{"horizontal_flip": true, "noise_std": 0.2, "adaptive_grad_clip": 0.1, "batch_size": 128, "final_lr_fraction": 0}
Rows from block 9, named by matrix and row number. Each number is 500 + 25 x the weight over its row's rms, rounded and kept within 0 to 999. All counts start at 0. Numbers have three digits each. After the name is the row's rms in percent of the matrix's.
# conv: 3x3 conv (model.blocks.9.conv.weight, 80x80x3x3), inputs 0-7, a 3x3 kernel for each
conv.0 083:483452465496474484484500532423493489503517500555514507478470485461474457502475471483509458515532446490478462509523507503505479503494487525530525515521527500522500525553483493486464504515480534494531458465503500469500
conv.1 093:484507492456482495452486489476515500545506514525496490538486475550520552505498499510501495482495508486502525509501504514519514507500494503501489511507498513528512484472531513458525535484536461501519464508493477489484
conv.2 117:496510507511538525483503484527485490485470472469494505495494509503504500495488487423453534462507581476508562515523534521563539507497502478525545471521487520541499476485492476533536458481476516532512493489493498486471
conv.3 120:469467518448461503480479453451554535496502513476554513513499503515487505503505493531497494520532477486492477516490490487472493481469518496492481495488504529500480481508491497448496548507548440461567478505491470490606
conv.4 081:493505489533513516494508493507495495516496499521496501511498503512501499504502505499506505507494491511510503504499491504550478499498482494501503496498504495497495498501504509501500512497490488494501495488494491500487
conv.5 079:513497500509484507512488502482529536503499514518518548497470519535515553511471488480476481474490506502511509498480497488519486480459477489505512483491492502507503471476464474497497503515492499480524517499504502507502
conv.6 100:488486475522515489494491465495500498503508505505501503510507509498496498492498505442486519452485518463491522507497513499488493509503496483484494495506506472498491513503500516518528519540545549509485559515471548505465
conv.7 103:503460493516478490509463481477487539543482502478485531478476486515517541489483477517504511523495460509506512507515503494494481492491487530508494495473513485494508516514482523512512525467459503456504499498530548489516
conv.8 105:490505491525547521499507506507524520514463469496520490489500498501517488485490495506503502478467526487491528493489500490530555482503530525499511486456418505480478546512478516525566505480628524526518533518495496493488
conv.9 102:543532504524490475500491479371451432595516522638532591499487496535499488521514520506495508469474502486512549504505505502517496491503503497509516518516511501486468498497481489514495480464514449490565417475536525544511
conv.10 106:529506502555511482505501510526512515534495486503500505532485489545508546503477510525503520514486510478491526489491496507511523497508542469486503495501512486500491531519523511475512522485472496511491517523525499469485
conv.11 103:463462469503509488455463482496513506524532505485492491530499523547502478523511523481495497496496480493499494475481485496495471488493472503501506491480469482483489487476510507495484499533544466475467500507492452461479
conv.12 108:499488500522538513510494499473515513533476513453477492476526500459489452507491480524491494491486497519520507496490466483479481488470461499480501491515517488495476481522502501493480505522487480524505491486424478522509
conv.13 113:507508502494499468510515518446505498497485489493487496497518524505501481520502493461498568445482532466493540517527542507520503513509503477538502504535514494528506522480560514402479540485568541531516525482474488496493
conv.14 086:515502548500479507511496510494484497495504517473463527517503509510489530497502518476528516506498513518525525469470469493498461482481465486480518514495511501490510513469491575484495496507510458463471395480471457469443
conv.15 075:492483486503503484493494487514516500507509510527511513465501510422476505497521542497495516482475498493505501494484500490483496493479492511520512507519515500501503517508506510522524501497499501497492495493487457489473
conv.16 100:483495500521508518494478482488445476546485502565530525502489508492522590506499490468505496470484519485518526485489477507514499489499491505509496510510506518517513475533500477514508497488497491496501522512542505479500
conv.17 091:485469485500465533489500524508500539502522539455487487476499484483502493488508511484492515460489555493476484506487487500576473511480489493459480487485473504500492560524493571531483493473475490498476467430443502480471
conv.18 109:498527493472488458475462444538497491514499530461486483516511481502508456476516493587538488528473454516499499520532524491507494525535517520504492506502532512516541505508505485535467503518467505519530520485481516493467
conv.19 062:518510504516473491506492498494495499489497499499503498500490496513493495511500504509506495512502486498505485494492492503585458499511483509476489507490510494505508500513493501520505495511497512488520501475496502494513
conv.20 105:486484466485471453512488465496499487495525515474520516499493519411437475463463468509485489527522514502485472492492484482485485497499494466517523497500501484499477497482492504493529494448496498502525547513556551503527
conv.21 121:543520494549524508508502522495523497512508471489500534496465456510499519477482541517506494468485504509498509511511520528531523518532519535516523480481505475514487502510526571554481505527522530515499538496574502483502
conv.22 104:569552502508514492498526502496506515552504519495532510501498478501486478496507490447524586434497565455484567492524523481494499481506513484518518501525474498504465506529478489496452474505540501501479475473513504496490
conv.23 110:522508472516516465505498463417439477470470466544495516502502493518513498516504496373492593421493584416507614498535535484513538496551557445496470517505484510474475487449501506488506486519530505525521496494501478474454
conv.24 113:509510499496511492494513477518511505477495502535520518491488505495493505505498502442490578483478533464507577479484457494487471481477462505521513489476519485487521425549462465564509450493489501504480501496509505508478
conv.25 097:494493516496487540508509543456468490438531528459490478498527492468496437504506472469500530495504514484482474487488507497506512488489517491462487477489501496522514483466471514523502507522526507520467517524418478480455
conv.26 105:462505498493517516481494486516507492496492504529513518522495485501487487486492505418464517449473509462480521498489483496481476508488484475468463486497486486512504478489519471501536473484498534495493528478481525493498
conv.27 108:491474457491512474470502470494514507494520501496498510461496519449483502475507499448491550494489526497519561506509530470472493496506510518475491502481492478482463480500484487521495493529490502514531529529514500513446
conv.28 090:519507490508485472475470477475549579445459486558498506487494509508508497524485472455492559446490519454505532499496488507511515503521519531516499523506492508502497542544486504520504505492491485499502438486495460519509
conv.29 111:525474426500489474486509507334489432555526547634496559496515492512506516503503500506513469478505520500478474490500502496489493499503502501493490534501468474464467472518526505447421479530562520492485416541543487482451
conv.30 121:470464476457493518488471468587531523528505531457475467524486508499491495499505486512533491523487473507542500513481452474460457497485475537467500485493559523569546481536535525612449523450414458489493521454444546509560
conv.31 077:440441458475518481478479474477487456520500521503456472531511526536535537515494489523494462540524487516501465495496494471433492500483501488537504515491473509455468514466514465445498527521495464497482518500498467503481
conv.32 083:505476492491496451523493468569482461555485453453477542528504476500472431507483442537486472544497497534468515496503468486474499491483485508498496491482472504486500496500521506508499501543519483478503516539616549475498
conv.33 116:473487454483502471520497478516498505449509459477525512498525505474502457507503496506487568458474531473498577509483497508493505490489483428486509428503485490549486569431487543475490501546498511517497511523548507511564
conv.34 068:509528504533541539489523505519516502514486489491499485511509499503528531490501499526526519529514504503495508497488490496551477489492481493495490491503499497511503480497521500510501509485471509516499503506511520508504
conv.35 112:521501500522502552500504520543500499503512523497500508477486488515509557496507486497513468505504473487516471517510525520493504519491487498486502497505508507502497480488518498484542506511462510489496490536514523522497
conv.36 126:502498474481494460486509535514483497504480459511488480489500521498503494510504502480481493511508500448495556484493509528529527501520515516530526501504518530556496438539528503539513534426456498515486515503461469511539
conv.37 116:473477524521509499481497489468492493503481453568488483502502523507509553504500514482497495526473459478515497474464454463492485476487502477457514538503563508501564441490533454467490571532384491493503541536490488490456
conv.38 111:520498485518485474510504489534501495499455469481508515494493502508509507498493502429487537466481530451506557477503519511556524485495498492511489521504516496473485486484509488522486511491502547525504529491437513470439
conv.39 082:485477506470480495482485494481521526564539529524500492500514546518490490532519545479494524479496541495491539543516514523509491513501489507491498497495499508511516481516457474498483469478504441507500441481479469482505
conv.40 105:493505511463478554478504529514468473449497537528504479446504539379474540450491523559513465511517474496485474484506524485480489500491501504506492516507490517499520511517503494467502518480554550515498527510419513502501
conv.41 096:495505497462470488478481497524453502502491512463504489534510465507495441498507454525485468539506471531509484493495476503509482496517500511529529516508527481488516439448514467513525468537493499481445531544459498516494
conv.42 098:483489488491499490480482472529486504521506508492478478496489499511487487509497500502482505521497523521486553500529522501522524512516493498503506504509487487501485467490488470484519498515518516511495522515483504475491
conv.43 077:483487474477487464492504500455492472520499476524493523481489519484517567487505544486495494496493497537495483483482507493473471501471467512491502491503519496510521481499485514490478511506477506458519454432568489514492
conv.44 107:504486469489487452482519479516504534464505479540505505527512464535516453475510535432501524482537538496468525479491497497513516496493488506529499508477477524494515502521476500541486503548459505501482462498545459521513
conv.45 107:519479479503502524493522526510520513484468497497508498551472485553504536499498553505494519473513538468478544544541531526544525503540562475479492485436463512474453569508514496456502520513623502519500473512522478497509
conv.46 086:500495501481525488504486503495498496493502500492505502493501500490509500496503500501500496500499499496496497501499507494454505502485506507497499501501496503505501497503503491504501491499500507502501508497507506492504
conv.47 103:504522492498530498491514501503513502518517508496500514500516494507525497483507499509529503480486516502489496497493496500492507500486467510488457491481487495499496533510523513510504516479475520495500511505488480491486
conv.48 082:465468463483442442489497478461481446519502488508486485472488485452505505497505495507504509471496519496485506516487495532613499499491484506440472485482516494528543510543524488548526484492479478457509508505535493498484
conv.49 107:511556527499524494496501478521515524502517514501508510449486553501491520556488478486503485496524516475499528487490496497508500493506498504518503489486489488509509502498476486513507483495484509536528482504488474468467
conv.50 078:489510489504503501496529514480512514431489521483496481534498456523490415492462435483471486487474500509495515506491494504532497484459511485495493495520516490502492511483490507494476502495469494506479473474467432502495
conv.51 080:514471480528505508509477505485505506457463511480516508480488492502535511493480495514487500510492512492516495504506516500475538509500531506508509520511502517528500478548514476510532502493482510480517551502501498479509
conv.52 077:510503528501549518520498511518497519430501497427466446532511521578522501520484471487513502478495491489505468511484490500467511494508512502508510505494487482495488517508493503520486477513500524508471533521460508503477
conv.53 071:472470465474584494486471477480482488514505505538533516516489502491488493513491528488487490507496484494500497496510498474410487494485491503568538523508479517451462499484486480463490504509498486503503500506499486509513
conv.54 091:488510499479563502479518475529491509501532488486517475508506502481483538497499501491505516480501496503494523499470496470432502493476519489494486505498507493495483498490491487485510509522484481513480509561475504522452
conv.55 134:496504517490502519525540512498473488511524510460490481481491509471492521544497469521505503531491475524517492466507515461457477498505483500497506500509516486503512492479500493517490510488481508515503529508491501476456
conv.56 090:517519515515488498529515521505535494494502488485533520495511467484491430505517482466467496477502523478534527481470487496509512487501512507482466510492491487488490504531503487563520465470431504514487524507464497475509
conv.57 102:505478456528506474453447471455521521514502482561499509524506492493483433517504452487508506479499477489491469486487508498499491505511507508507509495481501495481490537494502512512511485519512490498469463514531514489480
conv.58 085:508504516481504514461478466502533545501517500484530500505496501506506484500497515523511479479483457512494490515492465566525483524501492498496490491507499484512481466487516522503495483500568528520497513507518515507517
conv.59 099:509521528515495503516510476481519535532510477516462484508466481558513526496467466510545510508488510520490507501502524496506523522515526495482484483494501482475523528496534532474475488496412573537469503474461512458448
conv.60 091:493527545529498559510516513580585493494487513475455469513519508525521481523509489494479486509487490496500511500464489503542465513487471497486502489519545463506507476511487480530469486475466526500512539462509492477510
conv.61 107:483484461453438455442452439499518518507490491507516515496516500490506508495491516488511535482507532485497534524537493508525500515516507527498490512506528511526516479552492487539498479491470468481504479476485488494508
conv.62 103:491499459500519435479512479429455449518512504587523538489502495511500507520498500422492543462529522447474555521530525489502526530521521481406474495489503508542505535532503451441489552432563485431531472502592510487520
conv.63 100:492507482516490431503498435499516514430446456548519536492489525481496498493505517481504491453465481471531547442460474468477488486491471505465480459503508500538491486529507503516500493436451528471498455454526520558529
conv.64 096:491501498518532463489498447488468481437465406545507533498510495495500498512505507512480466519517489485522508477494507492499495494492471472467506550564525537578517491501502440448548536499520503474457534510575501494541
conv.65 093:490496491506502506510535516505517514514491508526504513541516518555495482535510514484482511473497519503514529477469483487491494474467489493478495483485517494498515468470504508518549505509535489494521505491511513512490
conv.66 107:493506491512525511492494475504498498529494513488488507482495549422499578448504562505506494528520494511495492485497509488503496496499491507520510498474474492512507478497506500508497497499497489528496513539511509481486
conv.67 096:484497481496467397518485451539487486436482462431507510496497512475495514481504512521471529575514505530454486504502497498518476527535514532519502516497485487459493495517483482485479469541566507486472457501584454490518
conv.68 106:502478444531511501499502502514484507491488500524501509496498501511495494510494495550501464529504454492507452502499494513503498511493505492529517521495501491460471563463533491415420561542561544529513521512512528496489
conv.69 112:464487475519490447512528470443478502500482470618555546467510497486512516505498520500456518489467512484498543488493487545532532502511509514524503527508535511483530474480536515529534469513580506480482500511555492472478
conv.70 130:494508521441516468474473490445481503478518494495458485498482490497512484488509494543567512523508514518539511515494516496503492479506486461529521491473501458534538476474485481483504539477502545524506504470435509493423
conv.71 074:509499519503516529505486514511478486495481504444482505528507505546534515492497491521482445500476479536511481491479481500479501487487501530514523519525519505507502499535487531533490492515512477485510491468535505484532
conv.72 098:512526508546558526515520490509503500511504500515503500525513512516509506505506509458507542471501536485505539502499502501489493507500496490484481488493491478503509493490493486501514490515528593559518590557504578533494
conv.73 113:487495448538521489501495465504544503428500502571500519508518479533493492517503495453486501498515503490511518511493478514503460492484478471480500496504479504493490521496489502441518544499556522467537488501467513502499
conv.74 091:493503551489491560490498521522498498525486499470470455487487530510514544512485539508498482509500482479497477495497482495509503506503509474492487484535517502529484472499499509547466486481436510489460511442468486496515
conv.75 098:515481489562555550523518572502476459517481464515518501487477494542524573505492521532501514489469509509482515498508512499488501488487499535524507476493471488459491531510487567516479455472475524517505464492568517506532
conv.76 121:468480489512497497495477511482474500495486481443448445498507480479513539491500530482479501517493475514504475498489494520496459493508481568496467505566544474521505477549504409556509481489389492457458493451437507461443
conv.77 078:504520495500502489480489495543533487554512502502491505436490461452475452455495481553513517528482491486478517495512507508520503499516508494496493476510508515518507537510512544546535520519529450481484456464504531517542
conv.78 115:482519491496554494488468464503497501497469477495510483487500503493515493486480492433456520445478563509543576520487481502480467485503507493490478542426456486455503506503489460481530498541508519492506531512514498512462
conv.79 088:465461451467482453480461457525502509501512514479512507538494487534493498521496509525500489518487473534485462505478482481472488499519514498489501502519517492494499510511483506524490481502513485503505478485499457493504