Rows from block 7 of a small image denoising model, named by matrix and row number. Each number is 128 + 32 x the weight over its row's rms, rounded and kept within 0 to 255. All counts start at 0. Numbers have three digits each.
After each channel's rows are labels from the 100 images, of 14976, where the channel reaches its highest value: "responds to" is what is common among them. Only what is clearly more common there than usual is listed. The data: photos of plants, animals and fungi (iNaturalist). In brackets: how many of the 100, against the usual share in percent.
# conv: 3x3 conv (model.blocks.7.conv.weight, 80x80x3x3, each kernel summed), inputs 0-79

conv.17:115111103076119139103101117153133072119135174077144148154104117154150089181180138090072116132141162119134140092117153132137183102126098119138159076147162040141064126146107122100170085080064130101072112150140102124082135125078112119069091130
responds to: order Lepidoptera (31 vs 13.7)

conv.10:134086140008115108116086156151139113126154073133209105110146094157118154102106078139126129149105142107150112133095120129143150105148166107150117129170176143123139117169152118149102019173110129119145164158157145168132168168100131099128158077
responds to: phylum Arthropoda (75 vs 30.9); class Insecta (73 vs 29.2); order Lepidoptera (31 vs 13.7)

conv.74:113132129131173142101089140120141183093122184085099079147134079099113134125103150128116130138122156114125109091118160128108096169125148166094058129136093000122133167143091139119121181130141114158125120173106133082129124148142124073091170140
responds to: class Magnoliopsida (27 vs 5.6); kingdom Plantae (27 vs 7.3)

conv.7:133103134042143154136140093122082170190122160173061169107147140105161133093159134112173122140109139185165126147103127108118117184079104066081045136117129211171187109161146153121113153140128157146136171132143137125137127099127113110151133135
responds to: phylum Arthropoda (62 vs 30.9); class Insecta (60 vs 29.2); order Lepidoptera (32 vs 13.7)

conv.41:214130133116069091108128110156158134084128106120141102135155124104139168068142109134111101134126121104136137057119138140112160070117074175163130127118085042141026126116130119154146154123116114116227115124098119124145119169091125154145142108
responds to: phylum Arthropoda (60 vs 30.9); class Insecta (59 vs 29.2); order Lepidoptera (34 vs 13.7)

conv.22:171194125154124118151137214118095052129067106085134139141121135126117113105102126170084129099186136151079116095121146108114106138128133108115133125084103054132053153110114180104179082126091105103148136092040131124108151123132135158140138104
responds to: class Aves (86 vs 55)

conv.40:107152055102134152124090080123126103069167123104098083122154122119120120130212122123164104076118139087139110149100212193114114142144115092112154109114119100137180142154097101120097139215153056168165146101120122141144158125109171117157155121
responds to: phylum Arthropoda (65 vs 30.9); class Insecta (64 vs 29.2); order Lepidoptera (31 vs 13.7)