config.toml
dataset = "photos of plants, animals and fungi (iNaturalist)"
train_examples = 155796
image_size = 32
task = "denoising"
noise_std = 0.2
norm = "batchnorm"
depths = [12]
stem = "deep"
optimizer = "adamw"
eps = 1e-10
grad_clip = 0.5
batch_size = 128
epochs = 27.4
Rows from block 3, named by matrix and row number. Each number is 128 + 24 x the weight over its row's rms, rounded and kept within 0 to 255. All counts start at 0. Numbers have three digits each.
# conv: 3x3 conv (model.blocks.3.conv.weight, 80x80x3x3), inputs 27-53, a 3x3 kernel for each
conv.25:177102109165126102123126117119125129116123131121122124189132079181167081078094058117108149124116131149166168131133130136143133154149153069085157131100113150184141098124117117125129119122135124141134115135121133146121144144150130135135130125134096106140118100118124117141079067098074005000076016000109120128124120133129123137119084133088066099128126116126129116138139133119129136129144138137122154123136116100129128109118120140121121127122144137141148144145144090163208111113151112090139050137119112173108079030018078096096082107102174129130191191124144151126158150110138119095128114101129122118104124167103122120130145117095128129105135149128142129148159109155149114180140147122135134135131139137131145133125147140104124144109117
conv.26:080090040125122075117108099123120125125119125125117123127085081150059112120000132129124117140129108183171140120133116127128131124114118110132093113100112099132131116123129088104133094115134130099122133118136126135158121144147113138137108135122111150135129159143128158146121147118105133132058068114127126117135133116137141122123088147137127140131116146131142156117120110117121114154121165058068120105093135128127118141131112107106114162130139169147144165127136084113061153183140000027001207161158141127145119140136078127119129147054135156028110080071111112096115144121132126122125122130139142145107115155108111165108104176118139130124183154104141126138087120141120150135160154130123118138128121135124116148127136150136141146117136
conv.27:135155153132153142093138097133118126122105118129111119139107104138134105121139136138151143135121124120101076108104101111118098120106089116092095120095106153128124123123133106118128083070117121107105139106100135101099157135140163131141157144140150147184134140139165130132091108099095125138090154168133119119141108122147119138105157118175160092142089119124130140128114126122125127175154150140076135192142201158140142129123127126140167121112133139125133137150150071106067121154112113145080126106122092154154113167095044097086068160158066136090079103105096115129102109132114121126108113109126152136122118137121116114085126112083151169069143175110151177125131120091102089107120126138136124149125130132125125114110123141139141133149135
conv.28:175120126242118113123133140108130126120158146110137131100096139140115126107123118106078139129136148127133126135127124120151128142127131128142158075100192120139148140130131134137121137119142120128130119087137128124127124133132151128122134137126107105118119104135114125126141136156104119120115125116137117133117105140116110140139170156156136127140143155148147128161047126117142143116136123118144125129136128150142122156137110128113130113117127105117144120143137147153154149152144139139145098129116128109065100107127126179165119116143115118121104127160087030126141103118115125119134121132123118123144147145153131134151146108124129143092163153134129141113191134147089153127133145135124131118240126138125122130144133118123137126145129
conv.29:129130140123159130134145131127142127133155136128145132123116132117115120141139132125109132129128135122125135137134132132067125132116122128137126134140119134134123134094125138040126137146143129126128117102130126126129123122123126255130118118114129129131125118125132148140126135123128131121129128125137102126134115115158120139115136120122122123126113131131141122120026138122121124139122139123092110142118126133141125125107108128125129132131127128115129134131132132130131136134135147143140105117107110112099108104105118136121149144115135134120124131119134142123136129125136152139138255148122116126123118130092079103121101114136112128148135106142118119127149129152159143139146135130133137138255148128140144136132134145129123135125125
conv.30:142131123170127135128156138099108117114124130109113130047107148102080130041100128116147106154145119127114133128116116133128129122131110192114151026141097154124092125138139132119116102103093128128110100132104125124129126122130147142134132129131178167160159137121149125124136115135141111161099129172141149155093116141100112136124119139120115108102111128154147143146151131136129139143152101079135097142148118124114135151114121129138140101090096088066074099097105148124094147124149146117170010086097209157117111097098121075139122138145136119148083112125103129115176150142102106103106114112104117130138100097144106106137109125122124107109131113137140157105134106109149103121116133121121131145134144133134127134130147124125133129134148
conv.31:138116121126119140140125149139128131132119135128119127139200169160112149098158142068178132091129083174138084128148141115112116132142141170122127134138141136133184108095115115107106107093089117119117141137147131123126140134134155140125129130116131120173145146165121102124115116088149174112109127124124107098140124123157141135124171146115091114105088122106120133113133122085103116125189159104104133132086116127105123142133149139116133123138125116127113157156138142189111111178154087143161108146130133104041149172110110099128168174137103095152123135121127128147144132124105111134118149162140155163151110107164132127142159131121103095084138181111139137071099129088060104154110097123126133104108119117117115121146133087114081134147111
conv.32:108099073142113110163146133139140135135129126125123127124109117126144123114117130157097111134110131154128129130117120130139148112107130130132116115118112117122127131166160119138135132140121139110117136113119164141163148140141153145143135132140120106128115078112140116121137146150142129152132140150154194227083123148032075095181132114069125124139203164129126144110111128094103111125126128126145117124124128140095131170127172112085144131093118162127138157133145125102108127098115120119112155149145147145144152163141127127123120112119126113134125116114123114114110126126131120125129121130135124132131125135140136117125146121124138143148146139144129122144152145144135144127130132129116124134134123146138127121075116149137143139112135
conv.33:123124132151118125146134140098102094111119104102109091155171152173161130139145140140117124154125133140110114119110125109157119120117131138125140093107142108095112123109112115050121103140116130131137140061162134125129097099097100249101109077108139133139159149171131147147112098125099100143133144168172164145150128121127112105130104130134122126140118101129140131143030145135118126157145132153179156143139132102103108090101098122152126126127125111126124115138131133157159112130152105107126083100113117144127104119104135109126111136132123132109118147142122117164103088131137141125130238133136104137138132129120146126122158136136112088138144072108118107114116091124136106116100104127110121117200108127132115137139138124119119134159135
conv.34:169116146093061125116170164125135124123129121120127130153163030062157178145034150123141152133081115120068118147145150147125125150139129105060102195149160233118093120107112117123120097134121104127102122178129103128125146143138115137151129115128121118123137157138116125129117128133110128153108135173127124137127121130134124130130125124132124137141125120125142147132145153133121135112097091137103073154150119143134120115095104117109129119119119103082105098096111094143181087075131167130157093133166172161182143112133079066062191163112212198111141159131144205156112128141113106121126117111119132130122113126150118113120107106105132125123146117092157186109131154130171126089147118125135133118112135117115144148149137128144148137155152
conv.35:134101136133122110133122174133121113133121122141131132147117059099165156139110097107133119103136146117114107125144141140138128131137131136145075156103193142136119095105108104121105105099088120105085134140148136120094140130114133152134126125124122121104120136148125126139128108138111147131130109082123127138130122128125126129128133138140122121125128138125138135107153148107103113126155141157101105130139170135105116120145130132121117134116109135102135136131126120159188138130099135155101153107045106114159123166146127132110108148111106120140124113115132149183137130090102095108109134141124123120148118078146115116128128108104086111109128195128105092121104158116149167122125096121133128122122140136130109120118097142094098118117100
conv.36:107136101123157128119149162135132132126121124130124124123117141088073092142105128134088135128106124133145161128140129145163137139151144157158158192097062157138103095096094107115115096085105122132152136134160118128144121129117129119119130135123091130109107126118108104091105156116099142141109123149135121118136122118138126126057089051094120120108131143101103091118107106109111120182114161168089111200127153120126082127133078110092036170150130164147115181169139108137118124133138116108141142139130103091106109116165077114160161135079129134085137118112133118121139148139134120126131118122121132128161138184113088169137125173119167162116176192106142166132134082148123123132098114175161149156167155158166155152140128131102111158159137
conv.37:114123111088149129134111123114122116126127122122131122155125144138144149177155164122108111115111125091106129125130132137092128116136127131122121149133107129140124137110135139066154122199138136124128134143113136129132122126136115255128122098120132127133150148141133144124140154135131126134138141137092110125113132147141152154099115126137134117138142127111125117096103119125106113106131118119135105125141123129132136139106132129127136132128134152136148129109128131128140139134131143140137145099118143115131150127133097137160109125144093116149128115108145206110125131139132149139119255129124102135134138126150165160131158130142120125188117100134127124124066136135230150116142126134140130133177134131127134139117136158111141136105129
conv.38:147103072135118068105110078132129131128123127128128133134101144145068181098148122142154146138102135160078135186143121187142088166150110121100131120152142126108126135136169124124135155166154112112132088088139122113147125109125128127116114119119119150110117122122089055130120109109120153115124145162099135170110140152103127146019147151141165077137138096123123103116121101117102105069079109085123092088109091190139136157155179152144171143153169128124168125123157093137130125144118119128120135123120138153140135142124114164172078174118126152112132121117149123121120107121130114131134121149128138135115120121078089119085093108137119116134140099128116118136142156123122118135142140145139093171165101147141114137131124150116138129118132
conv.39:121124133095144130140124133136172141165214167136165139106104097086101103089113119132124105125126116108112115126144131134074128121133130144142138157164114161166141150128134149076140120154127127110128119145118121116109143127141133255137142113134141129130132134128129157140131152133131141146135143155152147127141149124117129117154186139162162133159155122122128126107123141124108116124117122157164127138136131125138137144142162128134140099081102082065094109105120129137130114114120113121126144126144146122137134141130189172169180155149176157144139102109152199119121125133138127119122215107119100119142139119175198148151154138140129115159116086122121122120063109096119096108103093122123124126167118125126125126115136135123141136137150
conv.40:133144109133163103118111118111136123134154139127138122135113116163135109051036029110111134150122133149132155126120126129105138131161137103112133101134126180132072145136150125116142112136123128132122143172111134115120140138142136152138127110126116110117132124128124118129136116140096034070058030093117132119128152127134150130148129116136098129112128163131145131143191122135088122125111155105095122117103098133142146134135139111126117110101110139116119162137143132106127119121105120102106154157133123159145078112143103142130074151144122147110118132118161217129123123112133138132124132120125118119116133142100151163099131168128127135146124136120141117114093131136219140134120144120127125125094129130138130125122134151132162159130178
conv.41:148115135177056098155124118140122141132107135141121146152145139141155142131143118140116137136140141097117135130136135136244114131119129125129109087115168118117138105126118103146120122108115141135135131042170130138134111127125125115124109124114162170143152160125150180143120137140139156135163176132119129126114118132129130122083122114115113091107106085121117122122068127114142125127137130120163146125173168156149148145158151135132151138139150148132151152151158132135108126144114116121109136133153150126133095102131102086101167126115171116101120153146099048160137138124132125126135090127117111118112082105144091130142110134135141117124193115153146121124160101112057127107127117135121134129121128140132132134136143136109147145160150
conv.42:139122146128098143131143148135129130134125122142134130121143117139147125138131122165124021167083049137122131148151137136136120136147137162105150148148184148114114089130134097140121102138098128113111122135115128121125137146138122144130120122121109161141156198163129148116117134120102124176102111127126136137120129140132130129131117126129126100141152116128119142103108124128117126111134143124168116098154173150146107128115107130141165112138134091115116093112106137119130094076112158143154083093147097146173104115080131127154116109189130092154124145181133156155107106104119103123118107127110110153078113142063109103087093091124148200157174202137081073121192189107166119133141131131127129127123124112116124120146135104148125114143124
conv.43:129088139113096138148160175128134139132124129129106109135179135146124122120165117123118120114149121103114124100075113135090118168176184136124135144130146158129124142155157127124121137135118146140142121138152101112110139133135129119108140128125120118110153203157110104100118125148158203141141126117177171150155152137096083079153147131128172101118133206108107099119115110121110117125147107134122092093124107120100174139142163187127071124126134107094110144127124117143114116187126146116117119152134136124084132109134128120123122134112114103132125122121102112117119107120135138128122139138115134132116125098136159135124139102114116153132140157144126133098128107107113116114110148115108127120120124145163168111127115089112099135155137
conv.44:124142129117146140127145143121118120113111116115119122132122147148114121145115111143147150128132133114111108118121123120255125122132132129135127141137121128133133125132142116082162137146133128119126123014112126123128124132137117228134118123128103080118118118124135140142111117114117119122124119111124159135145168154102130112093115130115141142111134133126118128120113117133124122122117148120108121137110133125132147087100135126109123129127142134130151132137147113124143127133141143139144117122107115132116115122114125137105138125100143127110139126122145119122125135129134144136133224135132142140121123122112121112109126120112106114147128126124129132119071137125139132130131126131127123133068129131132126142132144144116146145156144
conv.45:133138106134135083132097074156145167128111140136133157117087115127101126098111132160179174151145120105115070105107118104120103106118124084109119084057127086054087173155130163156133163161132141159159148157156148170162123115095138115093137136100126119120132128125142120157109098135108105149099142127129133141121119128133122132125124141120145127152116093124110114132115114146125107147142165135151177129137154127106077125110081132098086153161188147147184136139169100164137127151137140108126102116140101118141115167143075100161107104136132116147141137147122143125061135164149134148148137145138136151138123129113109113120111116119130114131143127117142120122141122126106120145137133124126131124117148118123130135137165141149182133157180
conv.46:123115122121112119122119127155149167147134152160151164126129128127130130125127127128125121131127126130129128124119125125118119124124122127120121127123120126130122138133136138138134137143135134131129136138132129131128124121130128124128130125127125119124122117124125124127132131125135129129133128127128131130127130129127130132127130127127129128128130129121116123112108117120111121130130129129129130131134131126119128124121124129128133175205186199241213184205187124123120128128123128129128140134130137131126134126128126124126126124128133127129132134132132131127131133125135129125129125128132130127106094099102089093113102105139137131134128129126132124125131127126132126122129127132132129132131127130129128137159147148179157136157142
conv.47:144125149168120142132138150132148127155178147132149124114123131141151151133117138129091109148140132128141134118110122117113116127119126121117126110103145121125137121145123114249113134100120128138124135145143140138137129130127132002122126144129131091110120086100112091105138127133115116115121115115121133123125154141119157142117134142117129120133129113139128130143161126125124135119123142126101114121094104125128144125141145131115124113110117112107117122134128117120128114120130110112136106116118123109100135112118153134149130105135136121145132140146098068134130122131122112125135040139135145129112114134123146150127161140127139128105155149131130123104131088128068109129126120132126133131109125135130132121132133123128143126145141
conv.48:120109119109072100088103101136127128135121123128118127141157139144169128118122124112121097127123120125126138132123133136255105134127123140133141135138167131129136121129131111101143134120139137153140123011170125133128131128134128213129127126124132078106135106120127112112138121130131125130091097111115125119126113135141150155177147114154120135140106106124142131112035146124141135117136131128116120113107093114124144112131147126137140121092124119091136108106126143147128137122126148132149137134152134125150121112123133134137126123118099114111122155147111083151139144140123132122133215134129134126114096101133100120125118135129130113128159093149136126115117109105082115134128133128123137124159127129131124125113138136109150123128124
conv.49:123143143120135154075095102133124129127119133133119138133124136160125137142122100107144117109143113104123090131153147116145142148129138153124111163125105142107110087094096096111118078112141139154141137156142127148131122122121111113117087102112145115152105079112136116135130139138121122136099116116131067037172120076205158126132069147046119204104117143112118102107134107121114106121133111165184169140134120088150116056116079095129097111126123083103104126157153127129138100126140107129134110122119113135142107127093119135120097132108079123095115103117117102119130127120135137160141119132141145149155142136182161152186158133115131136111121140125144142103063079105078097132112134130149135129140127132130139127139119105133105143162128
conv.50:069153119119202173084120106141133142127120130140132137158118153148064125150151147117151091126135139122142104147101124116074100131115126150163114171161125125136128086121115119154139123161136123141122124141125102124111114073092123097113120123123117127144141157156125141135171178148155117108120126112142150144120152131121120124115117142138144147133127124110116117109118125104127122173085145151013108142127177149137117146133106132133118136139142116110138117106139111129117137155152119144123126104111155068117165144173040113120074161172071160114114108128149153153145152146134164149139139128135120122096077094118093126135092126109152132128164133090111098140117114157146138116147149130107130131114132143132138146132138142101131145122138
conv.51:146100127101089115121089117110112112128138132129140132126147131153131106161171143223194106168154115135148153097100111119150118113124139074089102152138130145163148100136123099114118098084093146139127120113139126132121131132118131139102129132102101119135100118124119151147086075109153141134181166147090096103115115142155154163033090117108131094102128095139145135115106163121149134150158137142136140158132131094120111109123112109118096107095125110084114108087102071083105077108153134140179150120088167177118164159118052093081068116123119115114127159173121141172134152148120166146121156130115125119168185107190175128163150118109102120090096103123092102104166164100125162130122159106129123112124109105108124127140144130148147114107119